Rows from block 8 of a small multi-label image tagger, named by matrix and row number. Rows with one number belong to one channel. Each number is 50 + 15 x the weight over its row's rms, rounded and kept within 0 to 99. All counts start at 0.
Before each channel's rows are labels from the 100 images, of 14848, where the channel reaches its highest value: "strongest on" is what is common among them. Only what is clearly more common there than usual is listed. The data: regions of photos with short descriptions (Visual Genome). In brackets: how many of the 100.
# convs1: first pointwise conv (model.blocks.8.convs.1.weight, 384x384x1x1), inputs 308-383
# convs3: second pointwise conv (model.blocks.8.convs.3.weight, 384x384x1x1, transposed), outputs 308-383

strongest on: text has "train" (25)
convs1.186:57 55 64 59 52 72 84 50 58 46 68 68 25 69 39 58 54 52 24 65 49 38 49 34 44 33 38 56 19 59 51 72 74 50 59 34 42 43 30 47 34 82 57 54 41 47 44 41 38 61 70 19 69 43 51 76 70 32 38 44 43 64 50 34 36 51 61 61 20 60 49 40 48 66 70 73
convs3.186:60 60 26 61 35 51 54 43 31 48 50 39 30 52 43 52 64 55 55 49 40 36 60 51 52 30 70 44 56 39 42 55 45 49 44 24 27 69 28 49 67 42 26 67 50 48 50 76 31 54 44 48 59 35 62 40 74 40 52 57 54 41 78 46 33 55 49 43 61 35 62 50 51 47 77 33

strongest on: text has "man" (27)
convs1.246:44 93 58 41 46 50 64 60 76 35 70 63 40 56 43 51 63 45 66 37 49 43 38 58 36 27 65 73 64 56 45 37 77 54 28 67 54 51 51 63 39 72 46 42 48 32 37 39 39 84 40 62 55 43 62 61 79 41 47 52 72 48 59 40 46 74 30 81 34 55 51 56 23 62 56 64
convs3.246:52 68 48 52 58 62 53 44 26 52 58 54 50 34 37 39 65 40 59 40 43 42 33 42 61 17 47 54 30 50 65 47 42 33 32 61 44 24 63 55 54 40 39 61 28 47 30 81 48 21 63 81 54 37 36 49 75 41 33 41 25 47 63 39 61 36 80 49 34 34 61 13 49 66 40 44

strongest on: text has "giraffe" (33)
convs1.278:32 52 66 48 51 48 52 26 54 62 51 32 85 44 52 51 50 50 48 55 37 22 66 32 46 39 52 45 39 31 61 52 47 49 44 56 52 47 39 62 52 72 61 83 45 51 55 71 25 43 57 80 74 62 20 45 37 32 50 50 52 44 48 20 73 82 35 67 40 63 50 44 34 52 20 44
convs3.278:66 59 56 47 59 51 36 46 64 55 54 00 66 60 53 53 39 52 68 58 54 49 67 50 60 50 26 85 37 46 54 49 88 62 41 51 41 50 53 42 44 39 57 44 35 56 40 30 24 38 66 60 25 40 37 44 73 51 78 48 45 48 67 74 42 37 48 43 54 53 56 48 68 61 65 30

strongest on: text has "white" (30)
convs1.141:58 47 17 60 51 30 40 42 58 32 55 50 53 42 51 56 52 30 43 87 40 46 58 22 54 82 31 58 47 59 28 66 62 68 64 47 12 38 33 89 65 60 62 47 33 44 48 56 46 74 43 54 28 58 40 62 58 18 50 45 35 43 63 50 65 41 47 60 56 67 38 51 53 45 49 41
convs3.141:25 72 14 53 34 86 53 35 53 57 43 50 45 35 39 54 54 61 51 56 36 72 46 25 57 24 51 42 62 60 35 70 46 52 81 35 29 55 35 46 54 44 55 96 36 67 60 51 61 51 76 57 29 33 68 36 68 46 33 34 30 44 53 33 42 52 58 52 50 24 54 50 37 69 19 41

strongest on: text has "man" (25)
convs1.253:58 27 55 77 52 31 48 53 17 36 53 51 42 46 90 52 43 35 28 61 41 53 42 40 54 54 45 73 72 61 43 64 73 52 45 49 16 52 45 43 45 31 60 54 57 53 45 82 42 68 28 45 77 47 28 39 35 38 62 21 64 37 45 49 64 42 42 57 56 66 50 52 44 33 61 46
convs3.253:30 50 51 44 45 60 45 44 52 48 76 66 60 46 19 52 66 81 94 38 62 54 72 60 64 44 45 49 33 31 54 64 32 44 48 41 25 49 54 43 48 49 30 70 40 65 49 59 62 43 58 52 36 46 42 54 76 79 71 32 00 30 66 39 47 24 84 43 34 16 58 64 50 50 83 24

strongest on: text has "giraffe" (29)
convs1.306:62 51 65 42 66 69 45 57 68 57 54 44 81 52 35 71 36 49 45 36 51 54 63 55 29 60 56 48 70 65 67 29 50 37 39 32 51 60 49 71 59 54 62 44 69 45 49 81 42 57 50 75 54 48 56 71 27 48 19 54 45 83 50 26 40 77 38 45 77 54 69 41 38 46 31 64
convs3.306:68 30 68 52 54 41 25 51 76 74 65 39 67 48 39 67 47 51 69 28 65 39 58 46 59 43 43 61 40 59 55 57 46 73 04 46 45 48 34 87 30 44 50 41 39 32 55 45 75 11 52 57 52 44 68 56 39 43 84 55 48 54 48 57 51 29 61 56 27 55 72 28 60 56 74 68

strongest on: text has "sign" (33)
convs1.337:53 27 60 54 61 82 47 51 35 58 76 52 52 45 50 65 60 71 48 39 60 65 39 55 48 15 54 87 87 27 51 56 35 29 57 76 54 49 47 66 57 45 62 72 62 44 48 37 69 77 35 65 64 52 50 65 49 52 44 32 53 34 61 32 54 37 46 81 51 35 46 37 35 61 56 38
convs3.337:34 52 44 42 38 72 39 39 41 55 54 59 67 47 26 58 66 48 48 46 48 42 45 79 72 66 42 37 25 46 39 54 65 20 45 38 57 34 28 56 27 20 36 25 34 72 28 72 55 22 22 55 30 56 14 47 46 80 70 46 60 10 33 35 54 77 64 51 23 46 76 33 52 38 39 47

strongest on: text has "sky" (38); text has "blue" (25)
convs1.380:59 67 38 47 50 61 45 64 37 43 44 37 78 43 47 53 68 46 56 62 68 99 46 42 39 45 29 36 54 29 24 65 69 47 75 35 02 65 44 44 54 49 40 92 33 68 54 67 40 50 69 47 66 56 60 68 70 63 55 43 41 61 63 22 52 31 45 55 48 55 00 41 53 47 40 51
convs3.380:36 56 52 34 84 44 31 61 45 88 63 38 60 53 54 25 55 39 21 58 51 22 42 54 64 49 57 62 45 52 65 14 62 44 31 98 62 45 63 78 70 36 32 10 59 65 50 60 70 54 53 53 76 44 26 72 40 53 65 59 54 57 55 09 31 42 66 71 28 72 41 42 29 37 51 16

strongest on: text has "clock" (33)
convs1.25:46 40 36 44 58 59 43 60 33 37 41 73 88 40 67 67 55 52 31 32 71 50 41 75 45 46 44 25 62 34 61 54 64 28 43 34 50 52 65 40 98 36 54 53 60 60 68 61 69 37 47 74 76 47 67 08 45 57 34 59 63 62 52 37 50 53 43 60 60 32 85 40 50 52 64 60
convs3.25:24 57 16 62 73 48 55 53 22 48 38 65 21 52 63 55 40 50 30 66 53 59 35 41 22 56 51 10 39 56 44 37 46 43 71 51 70 60 57 30 62 88 25 50 59 54 46 61 03 62 57 20 70 29 11 30 62 56 46 61 43 57 58 23 45 58 53 59 75 47 53 33 18 53 47 41

strongest on: text has "sign" (41); text has "white" (28)
convs1.105:57 45 34 47 42 57 63 60 55 57 37 24 49 33 37 50 41 68 49 64 58 33 62 63 30 46 32 64 21 31 38 49 59 70 52 50 47 44 49 64 69 39 44 51 19 24 42 56 29 58 63 62 32 28 49 50 66 51 36 56 43 66 63 51 27 52 34 37 66 34 62 33 38 42 73 60
convs3.105:59 74 73 51 63 55 32 59 24 27 46 53 68 23 58 53 65 72 84 39 59 34 62 28 47 54 32 74 59 45 51 66 28 60 60 37 76 56 29 36 51 39 64 35 60 43 74 54 78 42 58 50 48 64 42 61 49 34 31 50 49 37 79 58 48 68 97 36 50 43 73 42 54 48 76 46

strongest on: text has "man" (47)
convs1.93:53 47 23 62 48 21 27 40 51 49 46 41 47 56 51 49 56 68 67 48 63 60 50 67 50 70 51 45 79 57 61 56 67 31 62 53 72 52 48 60 35 41 49 44 34 34 58 77 63 31 60 73 48 42 73 32 52 20 32 20 57 24 30 51 45 46 56 69 56 75 73 55 36 68 52 40
convs3.93:53 60 42 51 51 33 39 42 43 24 40 61 81 55 46 51 71 23 51 52 63 39 79 67 64 47 59 53 63 42 39 46 55 27 29 47 60 53 64 58 50 25 50 55 48 50 54 67 79 39 19 70 42 62 56 63 52 41 74 89 47 45 67 41 33 71 23 61 59 99 53 43 69 67 99 58

strongest on: text has "sign" (26)
convs1.35:51 55 52 61 51 68 37 66 46 49 48 36 99 65 56 70 36 46 57 50 55 65 50 26 46 37 83 72 43 87 60 58 61 59 20 50 32 70 57 39 69 44 49 87 42 45 52 56 29 66 68 25 46 71 67 41 46 40 35 74 44 55 57 45 55 33 32 64 54 48 68 25 39 54 31 49
convs3.35:50 59 46 68 62 32 56 62 09 62 54 51 37 61 50 45 50 41 24 76 55 40 37 58 40 52 07 48 52 47 21 49 27 49 54 30 51 42 54 19 58 63 38 47 61 50 60 36 36 40 43 36 46 21 55 42 52 50 50 61 55 65 27 43 34 53 26 07 61 31 56 30 39 42 66 24

strongest on: text has "sign" (41)
convs1.245:57 74 38 51 45 33 67 57 51 52 52 74 58 51 32 32 53 47 48 66 35 55 55 17 54 24 56 97 35 79 35 44 41 24 63 64 02 45 46 48 60 39 83 60 54 45 44 43 15 53 64 55 63 36 26 65 44 48 43 42 59 60 74 48 56 53 31 66 53 46 57 63 44 25 49 53
convs3.245:62 47 45 17 41 54 43 24 60 41 62 50 53 41 51 52 21 50 42 49 62 63 29 58 45 32 63 42 52 26 38 45 58 29 59 43 85 41 18 40 51 19 57 72 47 62 42 54 65 55 33 46 42 48 11 71 54 70 61 57 78 65 28 10 59 79 32 54 32 50 87 48 36 43 63 49

strongest on: text has "tree" (25)
convs1.333:54 40 57 31 57 24 54 44 74 41 61 41 95 51 48 38 65 48 62 43 58 55 49 46 33 44 24 54 71 48 60 51 39 36 60 40 49 55 62 60 45 48 65 37 65 46 61 62 65 67 63 79 59 58 67 44 53 43 31 46 47 49 27 52 39 43 35 53 59 36 38 60 40 60 15 72
convs3.333:39 43 39 40 45 33 31 50 55 71 49 75 67 48 53 64 62 45 45 45 58 31 52 62 47 67 52 45 69 65 57 59 50 40 44 52 40 45 44 44 34 55 59 67 70 61 58 63 57 62 21 32 62 62 70 51 23 38 59 43 54 54 26 25 54 59 56 74 46 71 37 39 59 61 50 54

strongest on: text has "man" (45)
convs1.212:46 54 50 35 51 63 62 32 67 55 42 36 34 36 77 22 49 46 50 52 47 74 32 44 37 55 70 55 64 53 36 63 07 36 17 48 66 61 44 57 43 49 48 29 33 46 47 43 41 81 33 43 68 42 45 26 87 36 41 61 39 44 26 50 72 61 49 49 54 43 53 51 56 72 90 46
convs3.212:34 54 45 43 68 55 47 39 60 44 35 59 54 28 39 68 47 44 64 47 39 56 50 66 40 43 56 32 31 61 35 25 47 60 48 57 39 67 28 50 30 27 31 39 48 55 51 57 53 45 47 51 55 72 62 54 35 71 54 42 73 57 49 26 70 51 43 55 44 73 61 59 58 47 23 89

strongest on: text has "clock" (26)
convs1.109:59 30 53 51 53 46 61 19 63 33 46 35 61 52 88 56 70 64 60 58 63 63 43 40 49 52 54 39 62 42 59 68 44 41 42 54 68 67 42 49 27 54 43 77 44 45 46 62 16 79 82 56 45 62 73 26 50 52 49 50 32 62 48 58 40 43 48 31 87 45 37 72 70 56 65 45
convs3.109:55 60 36 80 48 40 78 21 89 55 38 45 56 43 66 52 43 57 65 65 72 46 63 75 44 60 52 64 74 29 26 52 69 22 67 32 52 62 49 22 36 38 56 63 65 68 46 64 39 81 45 60 54 51 33 51 35 49 57 41 36 42 54 24 60 24 71 41 44 63 39 81 80 39 44 51

strongest on: text has "sheep" (26)
convs1.62:60 29 19 38 62 18 52 25 13 48 44 70 74 49 52 54 53 58 58 51 57 66 45 70 48 38 37 72 45 63 71 59 36 51 59 59 46 31 53 85 40 63 36 33 19 46 51 64 56 38 41 52 49 55 60 64 75 45 57 53 61 53 50 64 68 42 22 55 35 51 38 59 43 65 68 67
convs3.62:28 75 58 72 48 61 38 41 46 64 56 63 51 34 44 46 25 79 60 64 46 62 55 62 24 49 75 42 55 51 40 67 63 43 76 59 21 63 52 41 77 60 42 99 60 83 67 46 07 55 68 42 53 76 42 20 74 49 45 68 41 29 67 66 55 36 34 25 36 44 39 61 43 58 43 36

strongest on: text has "zebra" (27)
convs1.275:50 66 45 68 74 57 63 57 69 39 49 45 78 60 41 40 57 54 77 58 62 76 83 52 50 76 26 40 45 43 56 50 51 41 39 36 51 39 47 54 26 73 46 61 34 52 51 62 36 77 56 47 54 52 47 67 63 67 54 36 27 76 52 48 56 45 32 35 56 50 65 61 73 41 37 34
convs3.275:44 58 45 46 33 68 56 69 54 79 34 64 51 57 56 67 19 54 13 34 67 45 51 49 38 65 49 53 60 75 31 47 57 64 57 51 32 67 55 10 57 55 59 53 60 43 68 35 27 68 40 55 44 43 56 79 22 36 60 59 45 46 37 22 73 44 55 34 59 28 78 58 43 44 46 63

strongest on: text has "wearing" (26)
convs1.226:43 60 61 18 60 47 44 74 20 63 62 66 53 45 65 41 37 44 36 70 34 64 54 48 50 35 54 26 42 50 34 71 55 27 53 63 74 51 38 65 35 32 39 56 36 35 63 52 99 51 48 44 73 50 50 32 47 62 82 43 55 58 66 48 38 54 50 86 68 42 74 56 65 40 67 34
convs3.226:53 47 46 53 39 85 62 74 65 73 52 69 20 33 58 63 40 47 60 22 37 56 58 47 62 46 61 58 49 27 76 27 43 54 35 61 51 58 56 24 37 44 47 47 40 55 41 50 45 49 40 22 64 66 64 54 49 62 52 30 35 74 28 33 59 28 46 62 66 39 19 44 66 47 40 53

strongest on: text has "elephant" (27)
convs1.12:42 29 01 63 41 40 43 32 38 71 29 62 82 54 37 41 29 55 59 46 65 30 55 75 59 47 51 43 42 54 63 62 57 67 52 28 33 65 57 42 52 21 58 39 80 50 56 55 42 29 44 54 70 43 14 34 13 89 75 81 72 46 52 61 64 54 32 77 36 53 52 49 42 18 45 43
convs3.12:50 45 63 56 43 42 57 79 31 54 54 51 69 51 48 48 55 73 48 52 46 45 42 43 68 54 41 66 42 52 66 53 74 41 39 38 73 39 52 44 83 57 48 36 39 60 64 38 68 41 59 68 58 36 53 69 33 64 30 65 53 68 50 09 40 48 38 58 60 41 47 62 55 46 50 62

strongest on: text has "man" (26)
convs1.88:35 79 48 53 53 28 59 51 56 54 47 50 42 34 43 47 62 51 59 58 34 51 55 52 46 35 23 23 66 50 34 52 85 42 77 61 50 14 44 34 35 44 50 41 83 71 60 43 67 50 43 64 32 39 53 62 37 25 41 32 61 49 49 42 53 61 50 61 46 63 54 51 46 50 44 57
convs3.88:64 61 59 50 71 26 40 61 57 04 52 35 65 32 36 19 64 56 55 55 62 43 71 76 33 37 60 58 47 44 27 35 63 38 38 52 51 72 49 41 58 46 59 77 72 79 42 33 47 37 62 69 51 42 47 41 36 53 91 62 37 64 64 43 58 47 30 38 43 67 26 42 54 62 73 50

strongest on: text has "sign" (31)
convs1.224:33 40 49 42 72 52 56 60 53 32 71 20 48 40 66 49 60 42 28 50 42 44 36 22 61 56 78 50 35 84 41 58 62 72 59 68 50 58 44 47 55 70 51 80 60 58 71 47 25 65 46 66 43 56 59 75 68 53 34 53 44 82 60 52 49 50 89 63 75 39 54 37 67 70 22 33
convs3.224:16 77 50 74 75 45 54 40 31 73 61 60 32 52 69 66 27 43 40 57 32 49 44 49 54 34 97 55 50 45 33 35 21 53 64 77 47 66 38 30 65 70 50 40 59 36 35 39 70 48 63 51 53 62 47 66 62 51 45 54 62 49 73 37 49 70 60 65 40 62 67 46 61 62 33 55

strongest on: text has "trees" (29); text has "tree" (29)
convs1.263:46 29 70 37 36 47 43 47 89 71 37 54 39 47 58 45 49 47 47 56 36 55 48 82 16 52 35 38 52 60 41 77 33 57 15 40 56 37 38 99 40 59 48 50 44 33 50 62 43 27 52 71 51 54 38 52 52 49 33 43 75 34 35 51 45 56 35 46 30 44 43 44 56 41 57 60
convs3.263:42 42 29 55 37 26 44 67 60 36 48 60 33 38 47 35 43 68 65 61 86 22 63 66 43 47 42 57 50 65 61 49 62 43 63 42 69 38 37 35 43 55 44 55 66 68 71 45 54 68 35 44 53 69 60 34 29 49 78 53 33 53 65 45 32 69 73 56 55 63 00 57 34 45 53 34

strongest on: text has "sign" (30)
convs1.106:56 40 42 69 32 42 51 54 61 35 57 56 40 62 71 43 54 42 48 62 28 39 57 66 35 43 58 59 57 75 66 54 58 58 84 32 76 45 56 41 92 41 30 54 11 66 87 40 54 35 72 51 64 55 37 50 60 44 49 51 47 66 60 51 73 63 49 25 23 50 51 45 58 45 44 74
convs3.106:42 55 99 67 62 66 68 64 46 39 32 55 37 30 68 43 33 76 63 63 31 50 48 33 42 65 30 44 49 87 37 51 56 63 51 50 52 40 39 29 28 62 41 47 58 17 41 51 38 73 22 34 77 48 82 43 63 42 42 29 64 71 39 61 47 70 30 44 68 57 58 33 35 73 59 80

strongest on: text has "giraffe" (25)
convs1.185:44 42 68 58 47 66 53 34 32 41 54 29 59 66 51 57 41 53 25 66 48 40 32 44 34 49 50 44 36 44 71 74 78 41 70 42 27 56 47 38 37 30 67 62 81 12 47 60 35 58 43 55 44 42 43 68 27 80 76 57 57 72 61 48 52 83 49 39 46 25 28 43 29 49 36 32
convs3.185:50 14 34 57 45 15 53 59 59 68 43 58 42 78 65 67 58 48 59 46 39 48 52 58 40 68 72 14 39 42 46 65 22 39 67 75 41 50 43 69 34 53 51 47 57 67 29 68 51 77 48 30 50 54 43 57 47 75 27 46 52 39 50 33 53 51 36 48 42 60 65 40 47 95 28 66

strongest on: text has "bus" (28)
convs1.315:35 84 00 48 46 81 47 56 47 28 70 41 69 46 77 48 38 46 63 40 66 53 44 54 34 33 62 60 54 71 50 55 51 54 38 43 39 46 35 44 74 37 52 35 26 34 67 46 60 64 47 65 59 15 60 52 50 55 59 39 64 56 67 62 44 63 49 66 51 59 14 76 18 36 65 54
convs3.315:56 51 14 50 42 35 57 46 56 28 40 32 33 48 60 00 55 25 74 28 51 43 55 42 59 56 55 46 39 60 48 45 64 41 20 35 03 79 47 19 74 37 52 25 47 60 64 45 31 56 47 40 65 51 66 15 41 31 72 50 65 76 21 35 25 67 39 58 58 49 92 50 61 63 63 63

strongest on: text has "man" (27)
convs1.192:76 53 72 40 61 45 54 58 40 60 44 25 52 55 40 41 52 38 48 54 55 51 53 54 23 65 52 40 36 57 45 15 34 69 61 35 76 54 65 56 65 55 49 63 43 64 81 23 49 69 69 63 41 57 59 65 82 63 51 48 54 45 45 59 44 51 43 06 32 36 60 46 40 31 71 41
convs3.192:55 59 48 54 35 25 22 44 57 46 62 33 34 64 39 28 63 66 46 67 48 56 51 58 24 48 40 53 28 55 51 99 51 55 57 76 48 41 35 58 41 39 44 51 50 69 38 63 31 42 58 55 36 39 42 46 83 24 56 43 25 47 57 51 38 44 63 14 45 33 57 40 47 73 72 46

strongest on: text has "train" (25)
convs1.366:57 73 68 29 48 49 51 34 64 44 36 55 28 60 64 09 48 39 56 37 47 86 36 48 33 20 29 68 46 50 62 55 54 31 63 38 41 30 39 40 52 60 54 56 30 41 61 22 24 40 34 57 45 27 29 43 60 50 58 53 52 76 38 41 54 41 57 41 43 09 33 41 07 60 45 71
convs3.366:74 48 62 41 52 48 64 45 65 59 49 75 58 47 55 78 69 62 51 62 61 39 38 38 85 47 35 70 33 33 61 43 54 72 53 49 70 53 60 54 43 24 61 41 43 52 56 29 46 38 41 63 32 52 21 41 42 30 67 45 32 35 56 67 52 58 52 66 61 48 37 58 68 62 25 43

strongest on: text has "train" (33)
convs1.133:49 39 81 49 51 52 59 13 35 45 46 22 47 70 60 39 49 64 44 31 40 73 49 45 38 37 84 38 33 67 42 50 81 51 49 45 59 48 31 72 59 70 42 44 67 10 46 55 28 60 43 44 28 70 23 55 63 46 58 31 20 46 45 39 29 29 60 48 43 29 67 41 22 45 43 49
convs3.133:39 56 56 27 42 46 24 54 64 61 18 64 31 48 60 52 50 40 40 65 65 49 44 58 39 66 61 41 49 58 58 65 80 71 65 73 61 49 60 75 37 32 66 19 55 61 51 76 48 38 54 47 44 65 51 40 73 07 46 67 38 37 59 42 41 56 09 75 47 58 27 24 34 53 23 25

strongest on: text has "sign" (30)
convs1.235:23 61 54 34 53 73 67 55 40 54 69 45 38 40 33 51 24 72 37 58 65 39 38 82 46 13 42 48 38 09 59 59 63 41 76 39 62 50 58 46 76 52 68 44 45 36 43 72 78 60 59 47 36 55 42 41 37 62 73 39 38 54 49 73 41 24 72 58 73 60 63 29 45 42 83 68
convs3.235:36 42 24 26 53 70 68 41 51 37 51 41 54 60 44 52 47 29 59 52 50 40 45 39 63 53 61 67 46 10 76 36 32 47 37 40 27 60 52 79 40 61 46 42 64 98 58 45 45 28 43 56 54 68 59 61 25 71 70 28 70 83 49 35 37 36 42 55 60 56 46 37 45 43 51 32

strongest on: text has "white" (40)
convs1.219:36 69 17 56 47 32 11 30 43 48 38 45 59 55 55 50 29 62 34 68 65 30 43 09 19 24 50 40 55 33 31 71 61 64 99 52 39 66 44 61 50 41 58 20 49 37 45 49 63 55 38 57 14 49 46 52 83 21 62 35 37 50 48 48 42 27 40 54 59 62 49 38 51 47 35 45
convs3.219:49 60 32 47 43 56 38 41 46 63 48 63 60 34 45 47 37 79 51 47 59 52 36 40 57 53 29 56 67 66 42 40 32 35 14 57 38 57 61 59 42 50 45 55 37 55 65 68 55 46 44 67 42 68 56 49 54 53 49 38 48 36 54 35 60 52 95 43 41 37 28 57 60 67 37 38