Rows from block 3 of a small multi-label image tagger, named by matrix and row number. Rows with one number belong to one channel. Each number is 500 + 25 x the weight over its row's rms, rounded and kept within 0 to 999. All counts start at 0. Numbers have three digits each. After the name is the row's rms in percent of the matrix's.
Before each channel's rows are labels from the 100 images, of 14848, where the channel reaches its highest value: "colour at peak" is the nearest of a few named colours to the mean colour under the peak. Only what is clearly more common there than usual is listed. The data: regions of photos with short descriptions (Visual Genome).
# convs1: first pointwise conv (model.blocks.3.convs.1.weight, 224x224x1x1), inputs 150-223
# convs3: second pointwise conv (model.blocks.3.convs.3.weight, 224x224x1x1, transposed), outputs 150-223

colour at peak: black
convs1.125 101:477493508542496471484535512516492519510511481545493554508485515469511485474496465497485478473528513504470510499513513473522523493506497483507487524515555528483505520480482532462494533509511438535511484536509474486493475509
convs3.125 098:518502512481518476466457491505455470503480517465469488451526474499525525473460454458500516528485531497463477514465486512461492496494471489459464491488456500490495512495493484503554461499465535479522515499497477520484482531

colour at peak: pink
convs1.212 106:504520537494476502480480503514508502490500498507483519476493522465511517513479479448530510464516522525560493517503535502490507457540514540479459500505509513492482498505498529494455536528474501500500513521480511532462477538
convs3.212 116:515485523499485506517563446462482465490511495489527492535481504464482509520521480451500466527485493484528505471510479487505491533491506485482537506538483525468490477505514485513509553501493470485521482509507497474509507589

colour at peak: yellow
convs1.89 095:519473500479497480498491466521511505468494495504508533465516485473471474459542489531483496508478449484448491492493487493527449481483522491443558478479479521462467509501521496514493523507472511522516506492511524511525533505
convs3.89 094:497482494497505481445531505497559512505476512494483479468494519538500524510497541473480503510508506550487493503500511467521492528501481517455520459422464546538508461504496509507496476514493504542511497485513496520504508507

colour at peak: grey
convs1.103 098:507492502515522505568495475469502528517519510497483494495517478559531501460502498506509500528511475474454498497534487476537493476471529542513455495487506534489499500524479525489480493575495515490515489549487503508444486483
convs3.103 092:491470510539511484480500499527492494483449525503501498468519514544483497473520459487524521561475524537473487497452512516525507414476507491512491517544449513525509510518520445488464468538534541471494514485510481546516505468

colour at peak: grey
convs1.123 090:488489498503494523534469513479501510506537522501459513530501527488497498471524460488525502507525463506434522489530499505471503470492520520455459504529531505469510507499515504461493468504498508514482540499491468508497529523
convs3.123 101:529486484489454493534531484458462522522544481492513533563471529479505496503529501547479512445508480538521506510578440467478527518510509478489484504503508485468503480494493529498546511496511495513501501515489538460525502495

colour at peak: white
convs1.16 097:464504531436501497518505476516512527468470515479478464534481484503509546507507526495523539465481517495542505500473486468523495527496509508513520507517497499502478505511445514518510512513453502525490465534497493527512492523
convs3.16 101:513504481571522527486495493477488516533505504477467508514521534525494505504543522526495525486522486484472535477549492536519481471527493520475496513501497508509503514455548488525528516520521507550553534496502482515485512490

colour at peak: blue
convs1.43 111:468499501543471503489507511516525509488532499486552504481509468459520531451540474528514512555480478420529482525513476501505486528462501491485481522500500487468501508496454493517519534531486479475470498498502502491524502470
convs3.43 118:442504512448492483531507485495529529443494479532539471491526507476556449500450507508447489496458541574480487527478501502484506500506487516495502481512502480501488478483535509512503471510486519507467484504523502477499446481

colour at peak: brown
convs1.85 105:468472505521496545505493491472533498509489529493509482509474481504511497486485479508515514497547501513519581513497506489503495534501472503488518519508518497521488481510509502537514497409486492571545486504504449492501506493
convs3.85 129:442540527532520546491535492537484479476492494497498503501484549448489477512500511524480510480481501463511526492503481510515496544496450500487486500484529495471496516487501531573471501440520471532540475480515478473433497500

colour at peak: white
convs1.136 098:501491515487538493511516487454437468496530517510551461534524472507503535480453485512484536493509531491512489491520487568514482476526520466513481472503539465491489476514482485481496487469529502498533489467461468490477503462
convs3.136 091:473521496500445519485506537536455506510495507475494499473491501498538477461520511491518501497484483481466487515509483515505489484487502517491499533511511543457497522522491513538489527481466525456547519476530521484530481505

colour at peak: brown
convs1.101 102:543523491501486530508454457487515501531488475492506509520520488486509515488508516453461491464503541565489517485493477533444503486497482489479511530488478530501505503512504477463512532508499473474474485477490461492500528497
convs3.101 095:481466522529510547498491496511494512479517502544508509478544562547497512488512546525487473487504517481506498545538456464561532451524497533548501491469504484519495501460554497489509480503486502489458497490539477551475502503

colour at peak: brown
convs1.215 090:513470498512483494508484483476510501498496489477505466515517478505510507466483468489511489456520522511527544488544487493526493503504507452481512484469520470518451516505525495525535505480494504539500464524484471491482497477
convs3.215 089:477487499566494543466492445477504470479503580558524512481474513467458546526508494518510485514490512520510476510495557494474532502471505522521482524519480476507483508468516475502500464504497544487492505489494441536505465531

colour at peak: white
convs1.40 102:514530537472484507513485466505477494488488488485478441521495469510516476507503520513496478525481477499488470475468505487543474468473494497509528469538552483483527483548504530499513502472501500466495516503435496513516519515
convs3.40 097:478484519514494496527448521462465514499509509515524502479510475504468488490462528512523484481511541499518495518496485514525492470540507488498526492537489467498514492493530474497507490490465511490511448530505523529468481469

colour at peak: black
convs1.62 093:530508506509494511519510523529530483484475524493461473474490507470499512486557490520535503513549487473474529531423484442493483518510486494498493510526506538494478542529510516520516502462496465473483509524472512540505487506
convs3.62 093:507486520503512467493499538550479452520497509484458495478486501525508505484528455493499460510523511493522492496474462486497476491494477483530504510522464476495501527549497485527512491536498495498502503484503506529517507535

colour at peak: pink
convs1.155 089:481470500554486550524518476500511533551473498524542541494536536488485470511487503510485498477527472503499491483516506537526397540482484504439479522488525539512496499506475478498508471486487453509483520488500490506484431507
convs3.155 091:510499486514554499450486503485481503580475533490489477487489496521437501477493498493499503488558458508479490511485544492506486495536491509501517470493487487502498526491466481463460523526468500455495509495491510489519508484

colour at peak: cyan
convs1.93 095:518511523511473496516509506526503515486504529512461452466468525460510467495498466472509482550528469487514528508530513528528515481497524480494479478516484504534523474484526521487508505542456469496541546486527472506483509499
convs3.93 094:459481512510489494503441537515479479471500502485486524486478468498535476488512501506500523473561472500512478487503505548474508536488500538490487522458494505526493493509511527521525494499455491482486487479548488532502509479

colour at peak: white
convs1.183 101:502439508400493472507495503512512511504508529506455509499492448541501477517474525441520489480474518507489531477483495489472520486517493503520515506518499502494512530525479504457461534547479491520512502501468512477488503482
convs3.183 106:498489464502446511509503480512547521520502550488487503516495455492516502492500510458480492493519462464545482539442501508470521497537525487509533479523516495477513516492460506521482521520541464493495463485473513501494503465

colour at peak: pink; white
convs1.34 111:486517526476527501514518490454453501522489500521519539515533442534480521515478483493474494490482495481501510522512498514529488494491502490510483479490504484491462452524441523512553513467568478561499470491465526537509480473
convs3.34 106:484499510463478484532525479500543504503470512548488469487506498479522545453490522461516461543505504469508462514480555485446490509502518488483507475515490510521463481445463501505469482514491467479475464502466483513505523473

colour at peak: brown
convs1.63 097:495516481525521480496531494493483502482509477522448504480508558525530473537512506483460537517508489505477510481510475490484502486499480498490499473492495516478470507479492501439518493535509512453531493476502458528431536492
convs3.63 095:496513484530505515502474547477458468510482489462460492520493557498506510455542543498451440483470491491545553500514494515505489519508497506479459476497517488506449479532517520473507504526501463522503482493489527483481522500

colour at peak: blue
convs1.24 099:517528506502508499510499496505483482498479526477511583440493502438516503499511487514483496495480476491526473456449510460490480509510490500501495489506527496472518517525478537496481504502481464514490489504525517479486488492
convs3.24 109:491470486473494456537488488494500512474491516549531526555508496456506492512521491478515520529523464555518496521535502480520467468513529507518525504510495541464491463499520461534509488497498518528528487560486485490510526518

colour at peak: white
convs1.81 095:506522521460525456503505458485526531559506488524566544451533490488514502503478506492502488524471481500464469504491465529503507475464501539514517467492447526440525525494478536507519522540500515502502448537498501480479519479
convs3.81 096:477499499500473569528483549488516495507504487516542543526488499501518512454502530484490496458490489500539546514549446479498492566528506541497488480459527514491515476515528548553514472474474458508486459543534500476468569485

colour at peak: orange
convs1.190 095:534478497515527512499485492491510515509481520471510494536435487504484489495454476546487487500508472535528495486474515480516485526526530507497498487555513542494487525492534468537517520479467494547537511481509516517496478496
convs3.190 108:517483479493478516464507507507535488543522516495500494507467513476497480523490521532515504508526445504491494499493492497495486451507469523492430493519479442533525519519518499494478516525494552485493554498491494519544489500

colour at peak: brown
convs1.73 098:506480502500490509513468517490497515514473513517483525518516530489485480521480535502481520498499517548494529501550478471496494495500499511505532524507480493506513512518566482481522529415472490519524504518513491538526504554
convs3.73 093:498501522480474526494486538517549525510505533534516541520511510484497507552536482473485510492505501444476529517475518467522497495493496493494480484509494476460487520481488505472483513466522478521520504508478512484503527546

colour at peak: pink
convs1.180 110:558543496537494484518486488501532485546481516486463494505483476493503469483497484474487473552496455477536496503491538525499493505440520496487528497512504477501524475470509559493522487488479461516503476497508506502498455486
convs3.180 103:499558513501476465488534488520454474501528483492491530510500526510502548480520515459517501523465495497473486485503484462486522496477483455485542485501515478499474489461476430471498507488485524508511484511480522466515478457

colour at peak: pink
convs1.185 099:466503516508525515514479481534522452457474486495526488559513490519503484451497521495499481522474484431523510480513469479530460549485506488464533550504502481445469511520457504506470500529476449538513486505492483493496504493
convs3.185 101:495474488494556525504474498471510519490507460487558485539541527431481481499509506510485502521519503550532518547536474506485517554502527487492480469483496449525491490487504501492488486519496485504492542552493503464450537482

colour at peak: white; pink
convs1.143 101:522540483488468461494505450521473485499493507511508467533497488500472468504530496522492481519507513494493504516538507519506449456506517514501539477474486448481450468510516575538495524497529479515489530499495446505496515452
convs3.143 097:491447488508517504475527496474479539494520463507492475530509505473461525476492485497509494481504537540514491527534483508522480508525493507485540507503504500456476493487473447505456529531564531498482527528459472460538508479